From a checkpoint of a small image diffusion model.
Training: 7000 steps, batches of 48.
Rows from block 4, named by matrix and row number. Rows with one number belong to one channel. Each number is 128 + 24 x the weight over its row's rms, rounded and kept within 0 to 255. All counts start at 0.
# convs0: first 3x3 conv (model.enc.1.1.convs.0.weight, 128x128x3x3, standardized in use), inputs 30-35, a 3x3 kernel for each
# convs1: second 3x3 conv (model.enc.1.1.convs.1.weight, 128x128x3x3, standardized in use, transposed), outputs 30-35, a 3x3 kernel for each
convs0.10 [148 138 118 132  72 130 100 159 148 136 106 114 161 101 137 166  85 131 133 138 128 141  83 130 100 132 180 119 128 129 147 119 157 133 134 135 143 145 129 156 171 141 113 136 113 132 169 136 154 113  80 102 175 128]
convs1.10 [127 114 107 140 121 118 110 153 124 136 146 172 125 137 103 110 129 117 106 125 150 142 106 169  89 142 140 136 121 141 125 125 173 123 125 119 144  92 113 159 106 161 134 119 147 128 105 154 119 153 102 130 124 134]
convs0.11 [136 106 137 113 120 151 113 119 117 108 120 138 108 121 165 126 104 138 152 149 123 107 124 120 150 121 126 117 147 128 101 116 197 122 115 173 155 139 142 142 122 134 138 140 124 165 121 123 136 108 111 148 142 109]
convs1.11 [103 126 148 119 131 155 148 148 130  86 132 121 184 111  91 132 170 156 124 141 127  96 112 133  92 159  78 135 215 153 119  95 178 163  98 138 160  78  93 164  96  75 133 111 109 131 139  99 132 105 127 107 106 118]
convs0.12 [102 134 128 145  87 112 118 104  80 134 118 141 145 118 126 147 134  96 100 161 137 141 141 140 100 142  96 139  91  83 213  85 124 190 108 114 116 122 151 163 114 145 132 122 140 101 134 125 118 115 124 168 135 158]
convs1.12 [128 140 104 128 119 131 138 140 140 183 119 125 107 111 107 126 136 124 107  87 146 117 130 126 109 159 109 115 145  95 147 146 133 123 127 161 130  86 224 107 152 155 172  82 132  98 134 187 184 128 104 167 135 113]
convs0.13 [133 111  84  95 124 144 123 133 101 121 151 123  96 102 121 112 121 126 136 108 136 130 140 152 117 105 133  87 208  85 126 114 138 109 138 145 147 176 119 152 141 138 166 113 152 154 118 140 141 125 126 134 163 154]
convs1.13 [135 130 163 115 128 114 134 152 121 104 133 159 139 115 128 139 126 137 137 126  92 108 142 117 150 124 153  81 118 137 163 118 200 148 105 124 138 104  95 103  98 123 134 108 144 145  97 107 103 126 149 127 147 107]
convs0.14 [129 143 105 150 113 129 109  92 122 122 129 139 109 147  92 131 106 158 122  87 151 104 153 186 115 174  94 133 134 169 119 155 151 128 111 160 123 117 122 126 112  98 131 167  59 153 137 107 111 172 104 158 118  79]
convs1.14 [122 123 161 155 136 146 133 149 105 153  97 106 133 172 167 145 154 150  45 116 178 177 102 165 113 109 165 101 117 129 128 110 119 123 142 109 158 115 114 161  94 132 129 148 135 133 152 165 131 131 108  92 124 125]
convs0.15 [173 121 149 128 162 100 163 105 101  80 131 121 156 106 143 127 132 135 140 144  87 136 131 127 155  91 136 133 158 111 137 183 171 121 118  76 113 112  99 144 123 105 121  95 157 128 115 102 107  75 139 132  87 165]
convs1.15 [130 122 126 124 137 118 120 135  96 142 145 110 140 117 173 123  94 110 182 140 115 151 125 126 119 146  98 141 154 117 103 115 106 121 123 117 138 147 133 133 160 125 145 103 147 135 122 138 137 105 163 135  77 113]
convs0.16 [145 138  94 112 124 147 116 113 124 125 161 151 132 170 119 115 128  91 145 152 115  80 102 145 107 125 154 151 127 137 158 166 134 108 137 111 142 110 112 125 146  85 132 106 133 139 120  89 118 138 118 121 157 105]
convs1.16 [138 128 127 147 118 167 129 146  63 123 114 109 167 151  92  94 108 118 135 147 117 119 111 156 124  87  93 113 106 125 120 169 151 156 168 140  78 132 140 118  82 134 160 121 105 122 142 132 149 110 154 191 130 118]
convs0.17 [134 127 101 103  99 139 144 124 121 137  71 159 135 113 127 170 191  94 102 165 121  92 161 125 134 161 114 138  82 162 119  77 161 163 152 102 160 124 158 127 138 115 146 131 104 120 153 125 122 119 120 145 110 123]
convs1.17 [ 99  97 145 113 149 130 125 134 117 143 106 136 122 135 131 103 141 129 149 169 141 161  70 156 107 196 129 138 100 117 110 143 138  78 112 122 157  70  86 106 144 115 125 139 102 157 132 127 147 118 125 140 105 115]
convs0.18 [105 110 110 136  70 117 133  92 106 111 131 138 124 130  77 148 122 111 140 143 138 137 112 125 147 140 134  98 128 195 119 150 100  98 129 125 126 133 130 107 137 114 139 104 151 155 119 132 121 128 158 142 135 145]
convs1.18 [138 132 101 124 139 126 134 118 151 122 123 152 132 162  94 104 124 126 111 136 186  94 100 137 147 160 153 128 142 147 126 145 148 106 127 148 179 113  69  91 128 123 137 121 159 148 110 149 130 136 137 130 131 136]
convs0.19 [133 119 113 148  99 119  89 125 158  94 151 142 119 122 105 131 116 125 141  95 146 116 130 118 128  95 141 159  89 130 107 102 111 120 103 108 114 135 116 124 172  80 105 141 136 135 141 110 102 123 106 137 106 128]
convs1.19 [113 142 128 134 101 141 122 120 154  93 138 162 127 141 153 142 120 143 118 161 217  94 111 100 180 111  87 157 135 129 166 107 137 133 129 130  96 137  96 153 102 120 159 125 149 115 155 129 162 119 104 148 169 154]
convs0.20 [120 149 111 108 153 104 146 143 102 112 174 154 125 136 136 131 145  91 156 144 144 143 145 129 160 103 178  82 144 165 136 114 121 151 153  88 103 107 125 138 139 153 114 132 134 133  82 122 132 150 174 123 163 129]
convs1.20 [134  74 105 126 123 154 125 107 145 155 116 141 121 138 111  92  89 154 175  81 161 167  93 135 139 112 159 163 111 102 150 101 115 113 136 131 156 137 130 135 119 152 127 174  91 112 118 128  74  87 134 121 134 142]
convs0.21 [142 126 114 138 136 122 161 138 127 110 124 161 112 139  98 151 126 109 133 123 124 144 140 150 136 150 112  93 108 161 112 152 120 156 140  90 120 137 117 152 135 112 161 120 138 138 124 151  96 127 130 127 163 147]
convs1.21 [113 119 128 129  98 158 128 139 136 154  96 136 170 122 120 101 146 117 134 106 160  95 132 121 122 127 115 168 131 110 128 114 134  78 142 118 151 152 111  81 129  90 110 127 135 146 124 150  92  97 115 125 146 146]
convs0.22 [141 129 110 156  99 166 127 114 186 139 123 166 117 179 128 140 143 110 106 131 121 124 156 136 144 175 146 141 123 144  88 125 149 157 104 167 132 138 126 160  89 134 108 130 133 127 107 117 135 129 147 136 122 141]
convs1.22 [ 98  82 115 105 129 147 143 132 107 149 131 162 137 116 143 108 123 145 165 142 161 152 114 171  78 116 126 131 137 109 132 130 122 132  99 115 149  99 100 117 129 105  96 148 120 142  96 168  93 137 106 181 132 141]
convs0.23 [161 132 145 148 119  96 117 138 117 134 132 149 122 101 127 100 109 123 173 114 113 142 125 120 158 184 111 119 150  78 102 103 166 124  90 152 124 137 120 147  89 114 126 116 129 113 150 107 128 146 110 130 113 111]
convs1.23 [113 138 140 120 141 133 103 138 102 155 136 131 114 117 146 150 130 132 102  88 138 116  52 158 145  97 175 157 134 140 103 121 133 119 140 113 134 139 100 118 168 113  98 122 117 126 140 172 124 140 147 136 111 121]
convs0.24 [124  87  85 175 155 107 158 168 149 131 130 103 153 132 132 115 107 128 139 115  82 116 146 150 144 145 137 128 134  85  96 119  96 153 125 108 117 117 122 121  92 165 132 111 114 151 136 115  91 107 170 123 126 116]
convs1.24 [120  90 116 130 128 111 170 111 143 148 150 147 119 120 153 142 127 118 126 181 149 159 118 100  99 116 134 141 118 155 129 124  90 155 132 132 163 151 150 125 146 152 105 129 191 154 126 156 123 113 128  97 133  94]
convs0.25 [110 138 122 119 118 166 155 140 132 113 141 141 139  93 167 143 138 111  93 154 164 137 121  95 103 172 141  97 117 134 115 104 146 116 157 137 151  89 149 139 157  88 113 134  82 117  93 136 132 114  78 133 107 154]
convs1.25 [127 134 108 135 108 116  78 116 139 118  96 140 160 113 151 127 148 126 128 119 141 128 107  91 143 137 136 115 130 161 127 113 126 122 115 110 155 111 148 130  89 127 128 150 134  98 147 120 148 116 178 129 126 107]
convs0.26 [135  70 137 100 155 119 145 166  97 131 102 184 144 147 144 133 174  88 150 118 121 106 124 169  92 157 160 131 102 156 109 129 176 155 125 110 136 131 118 137 149 140 167 134  77 112 132 120 125 134  94 148 122  82]
convs1.26 [162 122  93 146 111 131 131 146  95 149 102  85 146 120 129 133 111 157 130 117 140 169 137  60 136 124 138 105 112 143 142 140 172  92 132 131 157 162  92 109 110 108 105 121 152 130 137 139 179 120 144 131 142  77]
convs0.27 [134 127 116  69  81 127 115 127 104 140 117 109 156 103 116 141 134 132  88 114 138 113 114  99 138 140 132 141 124 114 147 125 124 115 100 134 118 145 128 116 159 105 171 152 133 162 170 145 137 143 140 147 150 140]
convs1.27 [109 146 118 121 156 131 100 138 104 144 134 130  89 156  64 123 170 109 157 124 132  94 141 112 121 126 224 153 124 115 127 127  92 101 101 108 128 144 120 152 135 155 162  98 162  90 144 125 152 164 115 119 125 124]
convs0.28 [163 129 124 126 137 157 111 140 111 142 155 153 150 136 121 144 156 138 130 148 125  99 134 159 113 111 126 157 116 160 132 103 129 124  85 138 138  82 139 155 102 134 137 132 106 161 110 104 134 133 131 156 116 131]
convs1.28 [105 114 146 128 118 135 115 112 115 114 129 114 137 110 118 161 140 143 125 103 104  86 139 104 159 116 170 140 135 122 192 167 123 109 121 113 128 122 144 143 128 138 128 135  89 126 102 121 154 166 144 107 116 112]
convs0.29 [146 140 160 140 113 105 141 149 149 137 112 121 127  96 119 130 150 146 146 136 155 169  98 118 136 130 140 128  93 153 124 101  98 139 126 115 158 111  94 134 139 149 135 148 117 137 148 127 179 144 114 122 135 143]
convs1.29 [101 160 156 105 168 125  99 146 112 115 114 142 147 118 103 123 205 129 158 151  91 140 108 140 137  85 139 165 124 104 147 128 109 135 107 106 143 129 155 154 133 126 137 142 181 136  97 170 148 135 145 136  64 139]
convs0.30 [117  94 130 111  90 105 117 112 119 110 119 177 141 125 150 153 120 153 140 106 139  85 122 139 115 151 152 116 107 149 127  76 216 151 136 163 124 131 123 136 159 109 140 149 108 125 130 126 121 156  74 133 101 116]
convs1.30 [ 93 111  78 147 138 138 172 157 122 124  97  99 158 105 139 121 139 135  98  89 142 105 116 107 129 124 133 115 141 160 142 137 163 130 126 117  98 106  97 107 109 124 136 142 132 132 127 110 130 109 124 100 132 115]
convs0.31 [109 124 165 159 116 121 154  88 113 150 112 163 116 146  73 142 141  88 146 146 112 114 136 130 177 119 140 132 133 138 111 145 121 158 139 123 111 158  99  99 131 123 138 119 128 127 138 111 105 181 118 175 128 157]
convs1.31 [124 132 116 132 138 129 122 139 131 151 113 126 128 137 138 134 143 133 144 100 112 104  56 195 114 175 148 143 146 128 126 138 126 123 133 132 142 126 132  94 143 117 126 103 125 161 109 145 160 133 146 105 102 145]
convs0.32 [116  83 183  83 139 176  88 110  95  98 149 114 133 116 136 139 117 119 124 154 156 156  73 125 120 129 117 102 124 150 129 122 102 132 131 127 141 128 141 124 150 110 131 122 117 150 130  91 110 120  93 124 149  80]
convs1.32 [149 137 130 132  72 162  98 151 111 123 140 137  95 138 156 133 138 128 149 127 153 159 139 103 156 148 103 132 168 138 139 161 157 134 102 128 141  98 104 158 143  79 159 150 152 130 132 152 125 122 109 131 148 151]
convs0.33 [ 86 119 170 109  79  73 160 131 114 137 145 115 168 131 110 121 120 136 133 104 145  90  88  82 150 125  92 109 113 156 133 112 120 117 108 136 105 149 112 159 158 137 122 145 132 122 179 170 139 163 117 121 155 180]
convs1.33 [155 129 136 121 115 112 128 133 134 120 133 153 143 133 111  93 119 145 130 153  98 145 154 176 119 130 123 105 130 138 116 147 113 125 119 125 103 146 140 105 150 131  90  99 138 138 121 113 118 125 130 135 131 132]
convs0.34 [129 154 127  81 162  92 135 143 165 132 137 135 120 133 125 134 145 124 143 117 102 153 130 153 147 143 143  92 139 119  89 166 115 101 151 113 133 179 119 115 104 137 127 122 115 117  82 162 144 106 160 153 127  90]
convs1.34 [136  93 115 166 103 160 145 123 153 156 134  79 124 111 136 173 127 132 103 164 128 174  76 159 121  58 158 161 140 114 167 125 118 144 146 131 140 123 108 104 117 161 144 134 156 135 153  85 143 108 116 123 169 114]
convs0.35 [122 156 123 143 110 123 133 108  97  94 142 106 156 110 109 121 138 125 138 148 141 160 139 144 123  63 100 127 115 113 106 118 105 138 129 120  98 169 146 137 138 132 132 155 112 122  94 127 152 161 124 135 119 141]
convs1.35 [129 132 126 116 124 121 134 114 141 142 138 119 117 134 118 115 118 161  81 122  87 139 115 156 138 125 131 138  90 131 119 117 114 147 138  94 112 131 138 144 134 106  97 109 153 143  98 141 126 135 144  68 178  98]
convs0.36 [147 144 137  97 115  89 106 111  87 151 174 168 124  98  81 131  96 105  81 148 136 162 145  92 109 107 129 126 159 116  96  94  91 138 118 126 140 147 107 120 114  99 128 124  98 143 144 112 111 138 121 138 111 150]
convs1.36 [142 139 133 161 111 158 123  98 102 136 101  87 116  94 133  99  95 123 160 157 121  97 116 161 116 127 113 135 129 109 125 125  76 179 172 151 123 144 166 105 110  99 196 119 105  92 114 113 128 129 181 135  92  96]
convs0.37 [199 137 133 166 135 100  82 136 121 138 105 163 141  85 155 105  95  95 129 162 108 100 119 132  99 150 154 148  83 134 142 112 184 128 113 106 158  86 146 124 145 154 129 146 156  98 133 128 129 109 155  95 134 144]
convs1.37 [105 135 147 148 124 103 122 145 100 168 116 126 104 125 165 113 115 131 107 123 124 128 110 156  95 181 155 118 121 148 158 132 161 139  96 135 151 128 123 110 111 121 139 118 106 104 124  90 143 112 107 170 144 169]
convs0.38 [103 132 102 108 151  97  90 142 114 114 124 122 152 113 101 143  71 142 153 139 153 113 123 159 121 137 115 113 128 152 139 105 117 140  98 134 135 108 135 190 127 118 142 139 118 139  79 131 144 133 159 135 131 116]
convs1.38 [133 162 100 148 130 167 123 137 167 119  81 146 135 121 115 113 174 129 121 116  97 100 125 135  86 164 135 101 137  85 119 123  76  81 124  96 104 124 122  99 147 104 131 104 104  78 152 180 150 111 117 138 125 132]
convs0.39 [132 149 128 122 132 151 151 117 112 122 114 104 158  93 123 107 142 113 175 115 141 101 129 149 134 169 124 119 149  89 162  97 112 138 114 137 132 150  98 155 138 151 130 197 140 146 136 165 133 151 140 140 136 110]
convs1.39 [143 160  97 149  95 108 118 127 137 148 167 116 132 129 131 118 174  86 120  89  94 142 159 149  97 122 150 106 114 141 156 178  91 128 108  97 115 108 136 104 128 190 142  97 132 132 139 106 135 152 125 174 150 144]
convs0.40 [126 115 158 153 109 103 135 144 136 147 129 132 123 151 123  99 145 144  96 132 117 185 147 120 134 149 115 155 103 147 166 137 124 101 141  89 119  96 171 137 180 105  80 122 123 165 134  98 128 156 143 127 126 178]
convs1.40 [112 122 124 135 150 106 130 129 117 133 124 139 142 141  96 119 144 137 152 112 112 107 119  99 128 115 167 129 127 118 149 152 165 127 149  95  82 103 145 140 133 117 101 162 179 131 101 170 172 121 167  96 150 116]
convs0.41 [164  82  97  77  86 140 121 122 118 123 113 132 121 101 129 141 170 147 171 130 146  85 128 152 118  88 120 140 130 124  93  99 144 155 150 182 135 146 144 135 113 123 131  98  69 128 140 106 110 112  97 122 108  98]
convs1.41 [138 126 134 114 127 124 121 124 119 123 125  81 128  87 169 109 133 139 146 140 147 157 146  78 155  88 103 136 137 140 155 149 158 141 148 117 121 115 120 140 147 141  94 101 150 117 150 136 140  75 130 156 116 106]
convs0.42 [130 113 102 124 135 145  93 118  91 146 155 148 131 122 137 130 115  92 120 141 151 145 147 132 108  91  99 112 123 143 109  99 140 125 115 144 141  98 134 136 119 110 143 144 162 121 111 118 132 154 129  99 150 120]
convs1.42 [141  99 128 127 119 135 120 137 112 127 153 145 144 143 128 120 104 115  94  94 138 176 164 122 158  93 128 124 121 102 149 119 138 160 103 124 104 128 128 129 123 123 133 139 149 108 142 121 149  93 143 141 144 101]
convs0.43 [144 106 108 123 128 122 133 148 104 112 129 137 136 129  91 144 142 136 173 122 112  86 149 117 181 116 108 113 137 109 135  90 108 126 148 102 198 190 127 145 148 127 134 157  62 142 150 123 113  85 131 177 129  78]
convs1.43 [115  72 110 121 148 132 129 152 140 136 169 119 152 102 182 132  92 103 125 157 136  48  77 141 137 143  96 144 139 149 122 126 143 149 123 137 146 135 119 101 154 126 127 128 221 149 113 148 148  85 101 130 105 165]
convs0.44 [142 147 100 169 158 111  96 139 154 130 162 101 114 147 129 100 111 144  91  93 138 140 114 145 131 137 112 127 148 102 156 141  98 134 130 124 159 160  81  89 149 161 115 110 204 147 111 107 124 200 132 126 111 183]
convs1.44 [141 136 151 131 123 118 147 141 142 135 124 156 150 151 122 117 142 104  86 162 152 120 122 129 165 108 147 142 119 148 103 125 131 121  98 125 145  94  94 130 165 119  95 138 109 121 114 124 133 119 118 114 151 154]
convs0.45 [143 155 165 141 135 157 150 116 111  96 147 120 118 143 106 130  85 130 144 184 145 126 137  79 135  83 150 116 149 110  85 136  83 122 103 145 118 155 118 120 132 164 165  88 123 144 136 121 160 150  83 159 133 149]
convs1.45 [128  82 140 106 133 121 110 157 120 128 146 123 141 132 170 161 152 125 158 189 133 138  85 120 138 139  98  96 144 133 100 121 141 113 116  99 116 168 131 102 150 125 124 132 113 127  73 153 121 105 132 130 145 153]
convs0.46 [157 131 100 121 128 124 131 119  85 113 149 161 125 104 105 121 103 107 115 134 116 103  97 136 100 137 166 167 147 119 115 115  98  95  93 117 144 139 167  91 132 127 112 143 126 133 155 117 128 153 124 145 145 124]
convs1.46 [142 149 114 152 109 209 133 111 121 108  79  87 133 112 114  76 122 152 137 155 146 140 139 157  66 115 104 135 124  86 124  98  84 141 141 148 107  75 171  98 108 127 104 113 130 112  95 157  98 133 120 157  98 139]
convs0.47 [123 118 120 115 184 152 141 119  95 153 147 135 158 148  81 139 115 123 135  97 138 147 160 107 126 111 107 159 113 149 224 148  95 146 135 107 167  98  99 127 134 114  99 100 158 138  97 105 172 148 146 127 134 118]
convs1.47 [121 107 132 163 150 125 140 135 127 127 131 154 160 127 101  92 127  88 152  93 151 118 101 163 112 120 136  72 131  99 132 179 176 107 152 159 126 116 148 149  93 147 167 123 150 133 129 169 175 106 134 177 127  91]
convs0.48 [108 178 106 103 163 123 144 167 108 135 112 115 144 116 184 151 143 148 122 140 123 111  94  89 106 109 131 137 136 150 115 108 148 147 160 169 122 109 112 108 139 139  78 137 106  86 177 125 124 121 108  92 125 148]
convs1.48 [127 156 136 121  72 111 124 123 128 110  73 132  78 105 125 155 139 152 141 117 125 133 190 122 141 137 114 176  76 129 136 129 162  73 147 101 165 103 108 135 146 150 114 123 128 147 135 123 146 145 136 126 158 118]
convs0.49 [174 156 148 186 154 137 183 134 135 103 120 141 132 111 141 110 126 132 120 118 118 139 109 162 132 126  91 146 146  91 124 120 146 158  76 162 143  98 138 121 117 135  65 120 169 117 127 159 127 134 111 152 152 146]
convs1.49 [136 148 135 154 132 113 121 124 130 160 118 146 140 105 112 115 139 117 118 152 173  66 125 112 157 118 137 165 126 112 143 118 113 158 132 122 143 128 158 105 130 104  87 126 126 134  92 114 147 103 127 144 183 141]
convs0.50 [143  92 108 159 183 111  78 122 120 134 155 131 140 103 131 128 155 155 143 160 100 123 171 137 131 112 150 128 157 123 122 101 141 123 102 141 118 136 125 117 134 125 137 144 107 133 101  76 140 140 112 133 150  97]
convs1.50 [102 108 152 158 130 113 106 152 125 156  95 127 144 116  93 141 162 170 149 127 117 133 116 183 103 125 145 113  97 122 181 132 152 105 119 137 112 106 120 147 164 131 133 156 127 166 137 137 156 135 126 172 123 115]
convs0.51 [139 135 122 185 141  83 126  62  83 153 141 125 120 105 139 113 131 145 142 144 104 177 135 110 139  86 115  87 155  97 156 121 111 126 119  92 100 140 163 131 117 183 107 144 150 124 129 142 127 136 149 109 137 106]
convs1.51 [109 142 126 125  92 107  95 148 132 149 122 183 128 145 124 133 107 103 176 143  87 146  93  77 138 127 139 146 129 120 128 147 144  96  94 137 112  88 199  98  90 164 147 193 139 164  88 139 129 117 171 114  99 142]
convs0.52 [134 192 167 105 110 125 116 161  95 122 137 132 104 128 143 132 121 108  93 108 138 130 124 160 123 164 118 140 132 131 128 105 137 154 126 109 135 117 154 120 145 106 122 138 137 102 105 142 108 157 127 112 132 137]
convs1.52 [149 122 143 111 150 101 129  94 158 183 161 161 131 132 143 102 105  92 140 103 105 108 156 124 133 122 214 146 139 124 140 103 133 126 151 113  83 122 135 124 140 120 131 169 130 106 146 154 136 118 159  95 139  87]
convs0.53 [134 113  73 140 152 138 155 125 102 145 165 133 133 144 134 131 127 110 142  79  89 110 146 133 116  91 135 120 112 120 121 130 105 139 151 127 102 111 103 122 119 124 169 179 103 131 141 143 131 127 126 152 116 128]
convs1.53 [108 102 122 121 127 120 145 144 140 157 152 122 145 122  82 112 123 128 114 120 146  67 153 159 134 133 109 146 137 114 144 145 122 122 127 131 132 160 113 108 184 184 186 142 148 143 142 125  89 134 124 135  94 120]
convs0.54 [147  70 133 134 172  71 117 135 139  94 125 179 185 106  73 101 158 128  99 146 122 125 138 174 120 115 126 102 136 157 141  80 130 121 153 101 167 107 145 120 160 113 101 162 120 142 144 117 148 124 129 131 119 127]
convs1.54 [123 133 141 135 132 113 161 146 129 147 131 129 130 115 128 150 115 131 161 130 169 105  81 192 128 110 120 136  98 102 104 145 134  87 100 146 136  96 110 157 169 104 145  76 112  98 102 100 148  83 142 105 127  80]
convs0.55 [135 152 134 136 158 151 100 148 146 118  98 171 129 108 115 108 100 126 129 136 144  89 141 107 115 185 124 131 103 130 144  97 126 106 149 132 154 121  97 114  87 139 136 153 128 155 150 126 108 133 120  79 113 133]
convs1.55 [130 158 144 122 134 147 129 116 131 136 161 149 155  81 122 108 104 171 153  79 123 150 117 120 137 123 123 127 120 142 125  93 125 131 107 157  91 120 137 115 151 145 130 128 127 133  93 144  73 156 136 128 110 184]
convs0.56 [104 134 112 123 128 135 150 153 175 126 117 113 106 109 120 104 166 148 142 124  94 127 105 129 143 134 177 120 113 129 135 109 122 125 156 121 122  72 142  84  98 116  95 158 120 117 133 134 145  98  92 103 105 153]
convs1.56 [122 135 147 158 103 112 120 145 115 123 117 146 141 118 128 132 132 115 121 109 145  95 144 126 150 152 131 144  82 116 142 134 147  89 130 147 119  95 129 119 112 120 121 152  95 166  68 140 106 132 145  96 133 139]
convs0.57 [164 104 105 120 134 106 121 132 145 116 137 118 103 124  99 152 152 132 145  75 109  57 176  99 160 145 127 121 110 128 121 126 112 131 131 115 104 164 113 108 106 119 114 128 126 147 107 108 102 159  94 103 103 134]
convs1.57 [129 141 154 135 125 112 149 148 140 126 135 176 132 108 138 126 113  80  92 139 117 128 165 111 167 138 126 132 117 115 141 152 156 146 147 140 120 103 185  95 179 112 143 114  98 116 137 130 116  92 111 131 128 173]
convs0.58 [114 123 130 146 130 133 170 142 135 115 127 122 148 130 106 122 164 104 139 106 151 146 123 110 111 144 110 111 132 108 134 123 112 138 145 129 136 112 143 132 171 127 172 126  95 135 107 125 197 156  98 146 159 132]
convs1.58 [135 130  93 159 152  96 128 145 131 128 137 142 123 148 126 116 107 129 137 100 124 120 108 124 132 171 115 162 133 108 149 114 134 110 126 130  77 140 130 137 119 151 124 158 108 130 129 128 147  94 168 120 156 135]
convs0.59 [102 124 119 136 153 114 152 114 115 125  87 142 136 121 112 118 120 150  86 140 116 135 136 114 179 140 116  95  95 118 140 133 113 121 104 139 140 114 100  80 152  90  91 131 192 174 116 102 133 137  95 137 119 180]
convs1.59 [ 95 105 170 138 149 150 140 123 107 133 185 158 151 129 119 107 126 116 114 144  98 115 150 137 186 145 131 131 159 122 120 136  83 122 125 106 141  99 127 128 125 163 140 140  94 121 132 144 128 100 123 101 127  96]
convs0.60 [138 129 137  86 107 136 117 100 146 172 100  86 128 138 132 134  96 140 112 130  99  99 159 113 102 122 115 171 110  95 179 102 130 146 106 105  86 130 107 131 169 116 120 121 158 147 131  93 101 102 134 110 166 131]
convs1.60 [109 172 186 150 100 118 162 102 158 126 137 135  83 159 117 136 122  72  97  97 123 154 125  95 149 115 127 131 146  89 116 117  72 111 138 110 125  74 180 140 108 171 141 110 137 152 104 165 114 146 156 170 176 134]
convs0.61 [102 126  98 115 127 126 158 105 108 143 145 146 114  80  97 122 190 159 134 112 102 117 171 167 165 139 124 129 125 175  86  65  99 131 141 148 120 112  98 130 108 107 127 156 143  74 143  95 113 139 118 113 105  95]
convs1.61 [103 148 142 148 115 120 183 136 122 135 101 122  94 110 135 158 119 123 131 124 141 141 131 140 123  79 110 135  67 113 152 152 138 129 142 137 129 161 101 143 124  94 127 151 118 139 129 125 159 114 123 143 109 120]
convs0.62 [159 132 111 148 140 112 167 101 165 123 123 100 101 163 133 130 147  91  92 110 163 123  82 142 147 153 150 116 120 123 130 144 108  94 172 122 136 113 110  99 116  90 133 114 133 135 148  98 103 137 121 125 151  96]
convs1.62 [157 155 168 120 111 104 160 143 132 176 121 149 141 124 138 132 101 103 124  48 117 112 146 134 162 102 167 130 123 117 140 131 108 140 145 104 108 143 115 102 119 114 181 143  92 131 118 154 146 126 142 181 113 111]
convs0.63 [131 115 148 164 151 196 120 113 115 127 108 113 157  92 128 137 147 141 111  95 124 103 145 124 153 147 162 122 133 123 155 108 137 114 121 147 155 161 113 128 154 133 117 145 132 115 129 120 143 112 141 128 124 142]
convs1.63 [131 122 164 134 117 133 142 131 153 148 141 154 142 126 112 124 135 113  90 106 110 127 113 173 158 179  89 129 118  97 154 128 136 137 162 118 117 126 164 137 143 175 137  69  98 120 130 124 118 130  92 124 119 147]
convs0.64 [138 127 140  87 172 138 110 125 130 146 135 119 163 137 120 128 118 144 125 121  97 144 110 132 124 139 154 138  93  97 137 110  98  97 129 138 145 130 105 129 156 107 126 116 127 116 130 106 118 128 147  98 121 118]
convs1.64 [119 168 121 134 129 146 139 117 157 156  91 163 129 107 132 114 156 115 105 133 138 112 134 148 121 132 164 135  89 130 132 111  97 149 121  81 134 114 134 115 166 164 123  87  86  97 137 143 145 136 198 138 129 116]
convs0.65 [110 124  96 121 110 110  90 132 126 135 125 100 150 126 101 134 103 133 117 124 156  91 129 139 141 126 127 105 107 135 146 127 109 152 117 107 166 141 159 167 109 141 171 113 147 161  95 125 176 131 163 160 136 125]
convs1.65 [121 111 114 134 104 119 105 115 162 107 151  63 182 131  96 136 132 146 151 111 140 150 153 108 122 140 161 158 114 110 142  85 110 141 119 115 106 120 160 178  96 198 127 155 124 177 124 121 130 148 142  99 108 125]
convs0.66 [110  65 143 112 133 183 140 137 162 114 105 116 151 146 134 159 139 121 113 118 145  89 127 157 176 118 143 152 125 137 147 119  95 131 115 149 111 120 101 146 113 130  99  92  98 108 143 113 117 115 133  96 109 131]
convs1.66 [125 134 117 128 144 124 123 111 155  93 111 111 144 122 143 150 141  95 136  74 102  62 109 203 129 172 125 117 139 155 143 127 109 129 132 116 160 136 160 155 124 127 111 119  99 122  96 129 132 146 135 126 148 141]
convs0.67 [136 118 151 121 120 104 133 114 104 168 158 108 131 135 128 137 124 102 146 124 122 139 107 130 149 107 120 113 138 120 114 161 104 127 116 134 138 117 129 151 126 142 121 106 134 133 157 116 111 121  98 185 126 117]
convs1.67 [135 124 131 114 132 141 122 162 132 125 116 117 126 152 118 139 158  92 134 152 133 135 134 124  96 165 123 148 148 116 135 134 131 118 136 121 153 153 139 146 123  97 158 202  77  91 112 141 130 125 110 120 148 138]
convs0.68 [ 83 128 121 126 128 120 124 119 156 143 138 114 184 115 121 162  99 144 136 115 169 151 140 117 112  85  99 144 115 133 185 104  93 169 111 127 111 129 140 174 116 133 117 115 132 124 164 143 177 128 107 144 112  91]
convs1.68 [ 88 160 143 153 150 129 156 108 157 122 115 129 141 145  72 118 157 105 118 144 149 104 127 126  97 137 134 110 144 123 123 162 121 137 151  88 135 102 226 129 122 152 115 124 130 133 153 108 157 108 151 156 110 105]
convs0.69 [197 155 153 156 141 164 140 164 141 105 151 130 123 147 108 113 157 134 162 114 136  99 101 155 128 131 144 128 140 133 183 137 117 154 158 116  98  92 151 111 123  94  99  84 133  73 144 113 112 160  77 128 117 114]
convs1.69 [132 135 161 133 135 136 136  89  99 148 156 121 143 111 146 106  91 146  92 100 128 165 149 112  99 150 136 147 126 123 125 113 114 149 151 117 136 137 118  96 108 121 137 123 133 159 138 108 157 147 144 109 124 124]
convs0.70 [106 131 119 124 163 136 135 106  99 116 122 142 142 123 127 111 112 127 133 152 172 126 153 116 108  70 127 101 126 165 148 116 119 132 116 101 143  46 104 121 146 106 116 145 183 140  78 146 125 116 138 130 136 136]
convs1.70 [ 72 132 116 141  97 132 107 120 150 140 160 131 122 143 108 146 150 103 124  83 138 161 140 124 111  98 151 123 140 108  95 165 116  83 155 126 153 171 118  93 125 143 136  98 103 133 143 118 137  98  91 139 109 107]